{"encoder_arch": "vit", "model": "model that answers yes/no questions on an image's attributes", "dataset": "photos of arthropod specimens (BIOSCAN-5M)", "train_examples": 195000, "image_size": 64, "crop_scale_min": 0.7, "horizontal_flip": true, "cutout": 0.4, "questions_per_image": 4, "encoder_norm": "layernorm", "encoder_norm_position": "pre", "encoder_activation": "gelu", "encoder_mlp_ratio": 4, "encoder_head_dim": 64, "encoder_fused_qkv": true, "encoder_bias": "none", "encoder_qk_norm": false, "encoder_parallel_block": false, "encoder_inner_norm": false, "encoder_drop_path": 0.1, "encoder_patch_size": [8, 8], "encoder_conv_stem": false, "encoder_layers": 8, "encoder_width": 192, "encoder_positions": "learned", "fusion": "cross_attention", "fusion_encoder_width": 256, "fusion_encoder_layers": 6, "fusion_encoder_norm": "layernorm", "fusion_encoder_norm_position": "pre", "fusion_encoder_activation": "gelu", "fusion_encoder_mlp_ratio": 4, "fusion_encoder_head_dim": 32, "fusion_encoder_fused_qkv": true, "fusion_encoder_bias": "none", "fusion_encoder_qk_norm": true, "fusion_encoder_layer_scale_init": 1.0, "fusion_encoder_parallel_block": false, "fusion_encoder_inner_norm": false, "fusion_encoder_positions": "learned", "fusion_encoder_cross_attention_every": 1, "init": "orthogonal", "residual_init": "scaled_by_depth", "optimizer": "soap", "beta2": 0.999, "learning_rate": 0.0024, "beta1": 0.9, "shampoo_beta": 0.999, "eps": 1e-08, "precondition_frequency": 10, "max_precond_dim": 1536, "one_sided": true, "adamw_lr_other_params": 0.0026, "max_steps": 17200, "batch_size": 64, "epochs": 5.6, "lr_schedule": "cosine", "final_lr_fraction": 0.05, "warmup_steps": 860, "weight_decay": 0.08, "adamw_weight_decay_other_params": 0}
Rows from block 3 of the image encoder of a small model that answers yes/no questions on an image's attributes, named by matrix and row number. Rows with one number belong to one neuron. Each number is 500 + 50 x the weight over its row's rms, rounded and kept within 0 to 999. All counts start at 0. Numbers have three digits each.
Before each neuron's rows are labels from the 100 images, of 14976, where the neuron reaches its highest value: "peak at" is the part of the image that holds the peak; "top examples" is what is common among them. Only what is clearly more common there than usual is listed. The data: photos of arthropod specimens (BIOSCAN-5M).
# fc1: MLP up (encoder.blocks.3.mlp.fc1.weight, 768x192), inputs 0-191
# fc2: MLP down (encoder.blocks.3.mlp.fc2.weight, 192x768, transposed), outputs 0-191

peak at: bottom centre
top examples: order Coleoptera
fc1.580:560491438509463524533457486412458483508569403477565539490518421560540553469538599491466527553463532522563550446536532658457447478519547479557563510496459540603421447493452579505427615435468517547466485564519584563477545552506496467480476492507435485560539483512574501464426416469557525510468516484465538514606538424505425468577500409574520495555492488496466466505470478511522439537529477534477560510491488556517462549478539491489566416458517435524551545402518495562700524437529574493504518544550538475513587537561530473556497486555482540470497471486458511506543641402487485446
fc2.580:523493502531515483466457568476485549526515597610476487515525649499533414552473549505468563443462537466453537497512511501457565623532552425459516477455556525509481541536506513462555579482501604627465483508506523483552503528403466457546442525474569597459482548416524512477531394513454480462596463476512480600466472501484465449483465499421474534537609541461421533501459553505501517579447462526502407451429498487543524506570463452509457473425512511476485503569447476517423393460456493551453568545553480503548524411553482486438500601578531538446582572635481471580485448470494498552

peak at: bottom centre; centre
top examples: order Coleoptera
fc1.648:518458501492514446521425480422504464461526467510499606524484373525507522538514528516556524488525531623579565524537472608477423461557517484479500488496397519561482492467460568539470567526483434475511492575553515529466513548500521491480458474528549468478531472469542490522415409477593521553481543481474583545546513493507435483485448403575554514494495496456374467427494496444448452585404470511440577501507454536478456649552531413439516487489476488535609554457590558562642472512543531535509565535542503527533589549545514457572495434510466536467472508494525445493553640480601465514
fc2.648:509475545592526558575438576427454544491473515544469505583478653488519406500492539456452505472453595451422565487487455508432569573512497411466567520461542529523511576521491474476501508428481606561477482467469522505514531437474458468601462488491537548439502538485579532537499416475475464427559460437571452588417450448532465500486530467392471536506602539496455549492495550470501507559440425549504394471474421537536556526448482497668436452473518516477474499543459458571484486434460470475411554521528414495545514420519478442431515484531493503448552576616462461526550474473504507514

peak at: top left
top examples: order Hemiptera
fc1.283:501512429534402462510419344541504507470469524561526476541490531525444523444584496395502531539406502509513464502493549443528474461618544475531553543420410516461575554558444604512544576405510459529500412522522497479505441477495542470540393508449506445539564555454517563489442496497557498523474574498592460486592465559501422484538414450576525554556507480476541522499519442447558429533478482576468534507469481481452483421530511468545429511463478574399471410444491572525553472560585402489509489495557433507486568528550514471482588573491581522465427410495463555499489489556499480564
fc2.283:574441546550574496494491432496611576621438512591478560498439501502523382514461522454459474495462518550494444529490519420507508477445544529453549435538525483409500455529506486448469492450424559461487491483535560521525447497413503507462515517440538517467476487542475465501582464550483459503418537582457572543566456403442568494487503501388443513483485501550479504477551529501450484507475540450507513517470511667480534432523535462515597464512481469511545517606571484499479402476440426607493468473446558462583532497499480474462320437440465503619484553466515461492593548527443461464

peak at: middle left; centre
top examples: order Coleoptera
fc1.217:430438620555509515552534490434492490488457528445551521483520506553512519513562501467526538537586521540520594522552554516444405480457546496444532548477485459518531464585513533566491534643550445477485472551497416563387574465502526635588444557570532527441506526504523549519409483531555433439461577506489569532514476455481448579535472474553463542483534505490434489489460570482535449467399553483456467539440407454422445554599467493494456503437510515493555428456504602543583515556570437472471553590572501520582537480537472427541471512548494542520484558491539541528435519575584486422
fc2.217:506559554496408576531485508492454481538545459512539593523535469429537410474513485571421549545482539445439516552467381485489480433504540456398462388562456563526562516632501505530561518445555561530491459502534557494407461449501455530480463504487529434545456517444491485553611541510398529582535491520534500465498551518478624471457530491515511585564499554478448536496463512568503506549505416596497456410442463585498461475529589495531506510447508453480536452538503503512438507531364401529477490482483454497468606573490498512543500489460427388432560465510491510436574527478579429557

peak at: top centre; centre
top examples: order Coleoptera
fc1.127:500494561506551454529496503460549487409562563492483498444495488547480602507487547468512517416537529480587598445572512560525526456543512480529486547544465378559586475527491386392527572583544451470500500465461501495533483438513523558567594616578559592546416450490517623512579489543482491477583540476477425470611630502514514601519518483446472542475471508445467538453519559494523564485468500546490540533474490455577496451641456485456499460482513497431440438462515484559436477444518408542505467524496564547495471476523458456480472582561495572426436466495435543559457489520508496444
fc2.127:626509518573412518469482445435466471576466439597488529552439542449561504546559570539429511492506500507426538589435514479538449511563515544456441482518483472490597359559449388470477476504467552525444469540485418554487513498523435518517478474434515438500524530477482398519451436431538460536521463435493582411576495464443489404476560591513513447481485512409536550484520479536399488537374464517523483497504523551520502468493576495458506385486531492531552446512537567486483514564451490451501494505430447503489573586533533562600460485413513407460507570511581501538487545590512447454

peak at: centre; middle right
top examples: order Hymenoptera
fc1.98:544550538535458429577518397405445395507493501367475520472454462452495465512494450484487532510429631507460440500487484556492479478459509382449408505479500531492531463513514477557561561482539519499567454516469423450475504487520597506475549490488492404475584525495511504534536444469416452510538518514433399360540515596529504550467536452530493457457484571604537500432578535463513447439512487549522533531488444502414519526571499548597521522426478424484439477472551414457521541481498483502605536456577379542474520571401498600466494489423468509481524448517489493522582424466529537499
fc2.98:454498489529491525440468486421539536486574501536581450462557477496513552424487525501499496520509480440519501478552615475485545540587531604529469454479455601527476460534340526482525440521478395445441509519528550546413499494426555463516493491454520509513476488493501443534405483473425530475537553514519531490493548487466603491569629522501509525490565520477482468497518542428467593558406541559493465559545498589505470510479433461452583579511481395458493472452483563487394546524434486428368447502456525458472423466581510538590609560496560542493515462514618515530432538545512535419

peak at: bottom centre; centre
top examples: order Coleoptera
fc1.153:533431573507561448544509502497477520480463540467486537577527405484560495507426544576548584567579538542535600482478480574548531461424435510436524477532517424560560449499472480479498520552476498503464459523528494511499521489550594563526524481533522545449461528507463481482523510464584475479509479556417554535550520531422495592472464577542504462517534555515412532387542488413405499453461479519503573548484511535521544646531509521425532500498401467487571477456597465532621548492491516474499511488583540533584475565543466370575613508464500505487564540495564452488410502556540481656
fc2.153:532435466553565569555476569442512587509477428556477526504353579481482420542535542485489497534512508549483588461572480473492568578455511499521545549519545565463543489577441458540441462466530535447511468504473529546559509537505540521556578502515507538437475554582571483545491427490505417458563509481573465637440460431503491488475512497413511496489584621510472593584478554517560569530513477471463478376470486464578493522341468437450516445467452517576430493506525494593485469476545365507505465487505503499565467462537583511443483498551540411482530464558489460532539488491445425455

peak at: bottom right; top right
top examples: order Coleoptera
fc1.540:523482519497590457499504452540502544487533559527486548494512477525506439517521555486504536558480460512511508506460456535462435509489534529455528516471380356422514462577540526471484428475427441515499452472507394310491586518443481468545407519469490489547493484507500413427567501582623446553478554479488492493528485467605497450508493476453486561526514441576450567596575472579453446603484481562524534502526577577533513477628490530574512455524548543503513505518504482475397495477496448443547472508514483494554508600366523470445515416515445483514496524509564519366447475441486534534
fc2.540:464506429439601510501472473411525562473459453493554560446546523425519439502507486504512525502488396522522507535442412577545452507494483504507475479387543472461528425523414470522466559525502393539510531479423487379476604429517471512490554442468444557493474468527570421474491517628586527513566512503483411482493453457705491489546519458504510518403496470543593509512547459522514539502489549434531391531560619465551495538541553449518499501539455426483501443523508421490514585624513566545526506437476570452430521481453471512506497442466439458550489450462518533456515511494526449456

peak at: top centre
top examples: order Hymenoptera
fc1.447:542456426442585531537480605423488597476494529532522375517503570468583471517509479537488526446528561468496530478539581401530477456495530531473563405435488507512528389451420459501480468465551428538489525560557502522512456492529532527523446554477489565450552587543524580536574527469466536506500570574578509444509487445547364418490463556557501416556533477571458486495412507443501562483456544506512487525543572511614507387607369447569492490418479473470574491534497485548496539420573477456470461470450482535518411575430505484453517465580489537464470471518476482547544466552491526529
fc2.447:446434542411479461469454561446529437477568443436434517539496461548489504522504453482481516534451501416538408447547586503394621538467471499536550519525488432525434509413459457507507505509513470383358531441442471540501519463539636521502517498446489476487529422547567508537490562520459471453469412485581491462484547496539528544523550522662518553518503444509560450460460527476478475455528382546577541504501477507431446573373553509527565542507425541542576473502550551452505513576518432449452559473425418493530535483477582487497548565489543471512462524423481510568567502473557510450

peak at: bottom right
top examples: order Coleoptera
fc1.743:622498559446456464475456535458606503508528527538502512447424565535501457447456660478490467548431531475523584448511452515540466549409465497454519514510596428538485485565465562508546526443485501453513477551476571505500630498510474449523468504540569430489451487462598444535540477526553537526463506553543575553575509489341487497602451411479543622567511516474468506553448514381455464531566371525494507528524482548538500496483505456577483574488532496538514520481607498401528487516410511539468485529556521529533467508447468554580468534476410523444490504469464508499521584484540459570
fc2.743:445463538492468447477437526553453485542509526570506476434551475633453532521441495519456506477448564450455493496493548502486514597595548488491571559469569597511497512488591609446437492428541604513453532475482583493465440442486509545508433537440518453466535490553517519460445455469491504495550519555553466508437530378618456503500464429474614446460528629428475515555450586445525483571458480519499457471448463522458511500481505519515470498443514542506532466550520455523506518480553504509543505508580543475518542399664523494579463550537422547532515532601394524512418429444425435474

peak at: bottom centre; centre
top examples: order Coleoptera
fc1.226:537380501484522434531449559429449471481521443461522499574494382501507485436497531462554583546507525536564557480507486632437428430497485469561501480510485507555441452521488588552410529449448530513523526558560536537509483514499506523458460431494458529535529526470467501461421387476568500580445512504441506607522560454479444451517494452581520496505493529463390470440472470447508416495429424511463539502474521528580465606487572480408522519494481442539579566425575452566633540453556540466535526490579508523612599537578517494616539504471525508459469543499523444519548562450505534546
fc2.226:529508560578558491534417581496464568537520512590465496536497651468476444565469540532501528451480567495480564514504480492485634623517532463480525587491585547500524526494500462528474513494513658533505457471454525524507470480471468548592518576537546564433498541501471469526514411481477500434558462459539486573508501448522465520515511469402461498484608565503469576516509568441478554616422421550531400495452475465529525486472492469581464428403473555445485460551472454511451421484542502563450515530572462555596464437546473490407464532593533478455589567582439490500468466509484479471

peak at: top centre; centre
top examples: order Coleoptera
fc1.542:558473581548532494602549428526559430575453469500519500554582438472522503614538585518483513488455513485467556563509614481483479450461511527485524527535475538485601464462577461522511524446534488624451541453431505519501487485604423501399525527478517507459556429483551555479558511571490522517474562546491420642438464533484362466480446588593473449470565589460458475459588508607434514517486515494464472482429544475458535538536452480532490452502563490456481450511480434460433562519526439557538472422521543465578522576524518486537541437516456545563515420420512497528507469529617521500
fc2.542:460494424524500633551540459475546624390506487487507503443504577557495449416456495491593554439442494519525477486529484497490500501536558501459501447459589589495409555554484444536460538620484429407397510542525513620556475457508497461538446467569483453456488591511608401573488537504488444443575521537486382560554559424456512529484434508543495544566485430486544524509515494447545539477543469480516477459561411527555571524579555493533507441510453495602505508486478512515567538508473549559477482488507501484508503538416632533528449488537562474526455526430481513566560536452500404502

peak at: top centre
top examples: order Hymenoptera
fc1.346:559436411447603532517509526560518502470478557526480390545492568466602440571484420527449491401494482454465510475516542504472507443468518532455623394401528507524518472489405545505496507455565481584492524525584513492514471480488510568559429519487470596448532555592617574563579538466470532490511616595581505497482510435472413403477468529548492528593562531549419501491467530524554521491491479441466483552490574460499533413549374429543500482462475417536446476549474504508510539467510475465458508529471541496576467609472570519452517530565534509459596476492429473512510481558470507496
fc2.346:494431557373440555460466528513511495462529411501412531488434535590467517414481446489471475592442451477477445474507485538481536504459513455450520528547569456506422511476497450504416495568480508349365492536428466599559486492528579507548536497430515437480549418504537473549381552489487485429527370481508474461549539538551467547494557511596548517598440478417529461444511539416458475498478415521606482472525433463483487515434533482512568517542425561560548505486561563479522519554505477474507559503455433493531485448512612508491536524434541500523464440385533559554556476486525491457

peak at: centre; middle right
top examples: order Coleoptera; family Throscidae
fc1.171:545543516554478470498473565473471528476548481565449464412497455535500465441448500453497508514474527475612617474427468589432514388562552485614461524496457465524512494561466556582431515477471526497476452567537534493522491486496492581547518476453411476587461516454506506468490456449475510582480412486421514565575495468476455482548460442462507533510563506476439500498489495436478518494491363462416465341484478503489441492520574552549470465340539532497501526415523446514604467488406537574539560511511534445497527546480512506571480503489528546493516480442435399535482640472508618464
fc2.171:522570576586504438562504589572494489576520495523509581470567595550437460538508515428422530429488569498515526461589485498490577581558598488453537496546571492617460559410518507497496550536564555450520516445535478586380497477497490624463426473428511447532449487392470495417461516423518587523523490447480536508482523410554510522555542417462553510515540547519535534575468505455467517514502482551557481529463481437524505508419502500500464415454517478405474383472451442498511444504500551506371494567495560479583491450556496444505497548535518559505492485536527449497371518470441475529

peak at: top left
top examples: order Hemiptera
fc1.724:476540400548548413429540360446458520523497561497503491492521480485409583444516476410551532462463445456537505510493476450540457456525585420519485463426378502491580572622450527449516546427532524525474468598568462514498525463441545495498498563485534516521447506465427618462421553621576521499507553434564584502629468521446474450545494476556529514544470505470481497493506485443547460526408474502521571501451463522413472494526485442543489479481515560481549466484462592559538474491517362549545471571532457445516505507534497480507562491487565577461450486534473612489412487546448476546
fc2.724:545440530563529528546491468583573579610449519613489495560453536501601402538513516503435510544442511533449437512465564492457442450472534515438560446605535507434479427528507538481514491438458538462450490476539541454517441444464464460450461512396539460481505487522531420502617483484512459568471543561447515483605486463428531546495465435393500538470430481527428464502516519519513494498533548491482553536543556589474463452555523466552577545476433460489565528552591560507466403508457457529466480387449497483589589542518444497506410406428442458571454507435542481510591541487444464577

peak at: middle right
top examples: order Coleoptera
fc1.136:444539548510463421452568471532507509569496545502560514457558461546585528463480423604481507401520497493496523431483328455541496454510441387466494436558462512604511442549495398554496504511556418515519453504482536458454532532592464473464469573450551528536487475536439491488610455451473535510557559445452515489555448504439518503543433470554525531451527513512553424448444523441517420565423496642528586472562474512485593442556567455551493394464450537465480562525546481500543500534471526476542539430463452514470470609484498551520535511458384478467473506594477522422519559511553518479
fc2.136:492514491552542528518442577450541474463481388511389460461501523523504456486432448457454440490521477538531488534552580492513587486496568510561563546458551513456489537403430613518541464513562507432432456494427600569411419483496600581455475466427425487451497470565495495559444499389445498423499427513550509487466493468569543484557532514492430556508480511481525484448528579424498489511475441408501477477460346474553421528494432574552506601505538463473468437448480525517502519493513517512421480511489613439423474477495575470525572455496543548532574480599490517562578536488461423455

peak at: centre
top examples: order Coleoptera
fc1.759:469570631491497556541488504539521412487473438462452555457502545445500591431529627428583486440505533449465471526502544496509456469565532485556463558488469531501565513516577520401481479461593579590491468499470466486500519488497475429477589524513455453427551412528429544458560584554511548429445560519466453552497528484484411476490400452473551495433435602492500488488510468578557423539589471503429519522424449511486499496502542545504539535540588505515593542461524456509461569468542467504607532453649539434528544521502514545468556488522457556481545391479555445521586564558534488492
fc2.759:481455509557542588575550490442507543617522549571519515538479583522545456422485508523497448463476546483562572451455496562452439529501581466451524565424450523461459501471576433396531553479478498523469529615582525565542558531531497546360509479422485487489406544486504436486489604511463481502496483480476539542529430415434559433573458616520470510468472506432430567474503484590653492485430509536484506427485477537514566474492506497509476512491449470563547555484629430417518519431554517553534544497536490476453448453452572492499464560565502450502552533440560504544427534457437542527

peak at: middle left; centre
top examples: order Coleoptera
fc1.107:470553528441482467517559442585540411473534523519540450542593452488568555556494498466543542485504460455477532471451560446469516514515458447468469487432466480478443432499597476470513492424507568565540490510484448472429401607464447558468467462434591541494489371487560488520486460489530533392606503473427482585502465465450444421436454509523482537456505500548413509470495509503510471540573503485453550471434489537553541427391612458529544452575427518496544459445584479431457522503453456551431522493542656524488413504518538516630481500539382482529485423529463512512566535501535458533
fc2.107:455456487554479589447490476368430466419467457498451564482385537529457452526489485496492431451484544501548537435548505549510604489474529498504507480523520572487453548449469510594523530523482481521472594521428576589470614461528567502442402408484477475489486561594459388532434559455473478448483588531493499581541509542487484486498544501504388564511520475471554443574472436386531572517489439546519424527452485512523566482574513537505593444596412434546502496465411499553455509437450556395553468467545436492512526474562517508483467478481591482459465428468557530556557496476496494551

peak at: bottom left
top examples: order Coleoptera
fc1.723:421444515505459472479498458524536520523434520521497593548500515589461454593597541494508531572530585624447512574567503533465463449509534516462513575515471555469430479615514527450499536482439381495556506497527459516518434554495482369506454520451549427510506456389545493482384488465610561485464511405561456581556493473484370479480459528602507543539496458497390516479526521456513467496540505506462557459494502560491474484519592479489497530470486551547512518448527511471584535483540564470489527601552478459461462491503604443534501440609580597486543477448530499454538459533547552409
fc2.723:560485517527538573517525530402531515495567536495525448517528630524583421478469496477500552491457596490443528524426544557440551537516532506420530502486589505525506505478440498509463514450489578476549403545519545418540554480507433475543571500502456617499577592539489562558558419458459478490561495531533526561416454453470560509483437457433395561464507510489416576474567512530475471482418483577467444526488585572577540385566458477484446421398426525465514510549430533555542493471480423514427433547468434485501590466491472478514496531481457578486632522608501525528526527514494496513

peak at: middle left
top examples: order Coleoptera
fc1.62:506475489483519585517530517610497582449506444505512483548502420510510496541514446597521556577599471538479617478442543497502537470412410455541519511527495544455484439520539494478404557589456415469520434437566477474457430551451551486461518520482533513497421493454477574413472525507461517453470582520549501476503563479432442541520511649533513540530450501502543439520539565485560594470456538535495542551509465596622519488433559412532508511556406447452469506486535489543600524544565475484347495543466593420467518459511453494547424532512482499504528440443546420487540470477399511493
fc2.62:507533491559359538481564543385414535446452513551600533566496526543507511450456517487489455481548614463469469466476461465458550475534522494506496521521529527502485411467434536534501434489504428498491504504487473614538584414565422457463487456509370496499536610536554540610477518438437446439544514477551576573523505423444612503513530544455456495435456548526487471554436476462508564420435438610579396472446532486585487464507508546483459504494512457527491499554507451530437474423442462479491516547515417526458574491573449506527481495571505497414618532517567522570562489496502453498

peak at: bottom centre; centre
top examples: order Coleoptera
fc1.551:507441595561448510524508467485500558442516539476482499560510517564478526454439445311544445432549489457533540461447514519543446454564508581370489536446530541467539460446482488591425543409479546476448514560405545466556408510455488562514497514516520479489526465466466452466425457528467543501457517484507485559636550453504493514550451439462503523518474539594418520482526435482467517493501447497451424523483480491420437523562546525519424493524589515578594478525475550545540396530484409570668487523536514535586552463489446464486528543491529470436431524450556515553492569535575462505
fc2.551:546464546505450477438476460471558496528530510424482571559495426447485434613536542646460561573448541457521470619441453587472465501515545366525472432539529406603451556524515554454481404508484451517441482545551451472441496467511530437532406493488507416448537477530463447553587487446490454516563503499540469494431490469462583511495616500531493553446486448479473440494490592525476469598499522632528533500549477535476500469519533502558541494473483422506507502498561466565550567530441537467444580417520473541497498605460460486535501491486523480497546524542443536476652561496455488571

peak at: centre; bottom centre
top examples: order Hymenoptera
fc1.192:566416553521517477543486447476593407548473549436550482527493437486523578562507570473487527445457549511547421489565524486444471496403488501521523496475497450495542538440438483515551550557504523572462527577472469566501476540498466490531437432486513424506512534481475477524480582496535458455398471499466631551600521564545476504479542499414503480524519477541325476516508482459439428523489546544484533553555462473440488538458511569552509516601480484481647492525564506551607511507465391554612485500584523500604561588444447478528528570500522476556388538446553525488516548546519442568
fc2.192:439469512490537476504455582534494543437538416583476525478504507524456453491465459496502448543501559418588594431494507538522503518522554459346469523536470522586406488537455500472433427408528485454518515496499602515583550460479598502540550515418552507482550465521495412511550462524414453452552523522484469535378479454439513556521561461404491480516603534469504499499582486492563610615521431544485427445490479548487522476485443500545517487500468508524429450575477553539441465460418491469365515427398542522462465533530584519577567478475596551488536453567492532488530560489510545530

peak at: top centre
top examples: order Coleoptera
fc1.587:536498476461482474601526505299527488494512566459471513554549544516493523576513534535536474480535462519517606406505539421533485437509619551455494536483422475458567506464529483605529555509556514624431521520395505540462490514554427546598482452486522508453572409467521573518523439532392559452447580555572439477498449454557388470475504501503497492476533509555449505471512530427471585427452555552460508515493532526463475466623527523537502499455541478525620479490428464557547539483512514565522518544526557510598514546468419460523466479594489517497512463429511509557601515515513522502
fc2.587:510469530391492565520418568472551511362495476479508473521484478461518391451512518546440528567489512430513517535540433582489424502549467590583566435520506488482506537546494502559541432464476497462514541496437534552471488471488529582637343465511484441362431516536473406535559495556443517464561528592554418466466556441550507483467547557510540560518524438416550542505517463562504580453578510521505512436522554535521421528536495510552508446551517449475539559461525455499525407586417480492473486554460493509553432505361534498567456515490537443536535473460502517480565503458589515463

peak at: centre
top examples: order Coleoptera
fc1.467:573521444568497451494526532600469519493528480514517515531469504538523440568506574541414513524486475443525491482419520551517552422597568565496483519531448486448619573508526437514538490453560615615558510491470440497529422522490405570550531519502479474491488479457464605471451409470603506446495565542420487592438439501439430476402432444460444503466561479499502469489491551490498574547538445487395491472478500574485550490550585477536422509398466512442497505445591498521544518543453511590510589421487544454489506416537609527616497452539506530441545498470464499523498523477549592511
fc2.467:427476563487488434522457570582544445492450482516474582460515534390420416508470435436498479458432528522577522374506471549485485620582484481592514424486548422474550500411493531498463481477451494484511514513531533541526577534530510527486572418577406514508506457478439527535475517576457536634577404479436461470529473354529466516473570485475399480520551523541437506566442479540537562544482573567512564468553526433419523607414492500497536496514564505455493530526389493445497512525528511403479527501479410545523418501491539497486493520479528576558480530506523456461528531497587544544

peak at: centre; bottom centre
top examples: order Coleoptera
fc1.667:537390448471559473537420378431411465538473506471469525526477446450427582563477560500509526545532519489544582466454509482570500403441501508552510499526479468408569526484514468540471510587416532510493417532443581578490524514454553497525426469470496435532495563498420575497465619475531503503436528524400469447495546549470480517490492602466559476543418567482453473499508508463448520500372505498568588515453567521529413568525527473568499587469507445467519494434540448521628488517557533518542571549482531470489584563490468379526551399527563535479479475547506529503424440435474550531
fc2.667:484529455521523525407517493418518532518526453519513451547372500428516484440468491536506525500422516457535509442438434521463496563540460462445561558505541574582543495478534541508459464414454518484462455508526487479491478520493611442489625526590501622483507527452464453619476474460451380458550516541462533597477499468405489507470453437521428564491585583502524588519536497553656547478474483568493490400438489495556520453488498417440529389492469484517508551491512494593488439477391406487467440500505397550514428485569534485565520533518504507417602503504524547484503516522461520489

peak at: top left
top examples: order Hemiptera
fc1.423:562460452509446513527408452496559583577506494504466533509439554554468597532522488443529491497459540447469531529442510504503497493532549471498545518461442456509559429566434476539460456494545474585496515544553515466497538566427519515505547552522569501489512494398487689419439489593487464529507690479551543472536578439461475539535490553514555452499559403486464446499584492419522490513450492525480582498540462467445493443601538545502518462429515608503564480522559444578565388547562451556536578503496493500497545536549469463513439463609512576471494440515494391526512520460518542468
fc2.423:527508526562538532472491487513560479582467530449570531631560429458528533469521490507465516604453556485502463531525496455449556376446504490544496436585561516389464413524470491445485508460611549590484472463539573498463477419441488481444455557535516460473560493535393454550656536549428546558520508526485475551507582500443525514486503486422476500506490486446476555549461526476534516512453492572466499539474507570442392577519533535562556517422466514491549463566550554529463387551498416479523429467474462541566564526546422518613448432467411484466463489427571502496479414522486456530

peak at: middle right
top examples: order Coleoptera
fc1.712:479489472455476430460559526559460523478518453627521505523535498450535513456494429564446519450519530537568564423415539515479557428553463465497543504566496503517537397655492577546472483431508433511496439513454501481583464458518490505498428564519535477468508483461459525585459496460455531505491380519358481547540501465421568489536489532460536459475496417512407492556535534452615412451493451561476550467478444500533621392619490526581456422416495525464502579497531530544591400526467509529525549450439466422503592538509508554507501554508460494480514523547504496475577566477559498501
fc2.712:609544557565511512515409524516563508516495482451512470472443519507516522525454541467483482446494463508426575511584556447509619612511533501455551497463532464518503524356506542492536520452544602371494529457505479556420493484487523561485376479486514559533469528474556537480503486446503515468507535504587545520481485469531466524549542401492602476560548597471485552497436566458469525544519479474503518536484425431599479501405472461444464590501521457464501406456467506556476456531463497510353461578489577490620455456590495474555539442467489561543544495575503547595393531498448451512

peak at: top centre; centre
top examples: order Coleoptera
fc1.182:514506445480525487446513502495483476493374569525483405487418480553506547480527459413442586472449482564502485381428517570550510500538578545434466459469547516448592407441528529505475520506515487427525576516490415528582423528554560458433566564548553575552522463483480606434616401465485497522496538455534441565418533522491460562561403504477528503471592458471509458520454550485585483501476514484511491522551510436465540583505439470527530545441613421496452541411553570485473537467451585505507502517498529465602514531561533453528520587539526564518559434481515514387504463514570516469
fc2.182:585522511547439518515409562498453498482525518595523585490488513497549541512571495600463450473543503532479555610521501451487438507495476504479531508485427454516438489562428503422492518534524446609456453541603588511559581448503430599562548511464508447460503544500553389519412572475543431568472454506463475454539476450414561417452525506488417517546420555525455531464535534504448521604430513477481498479524472479554480439455575492437476484600453594505541482495417483469535458588579474534464466512501448448504573546488469545516447464415563490491526550490569441586460538555513442635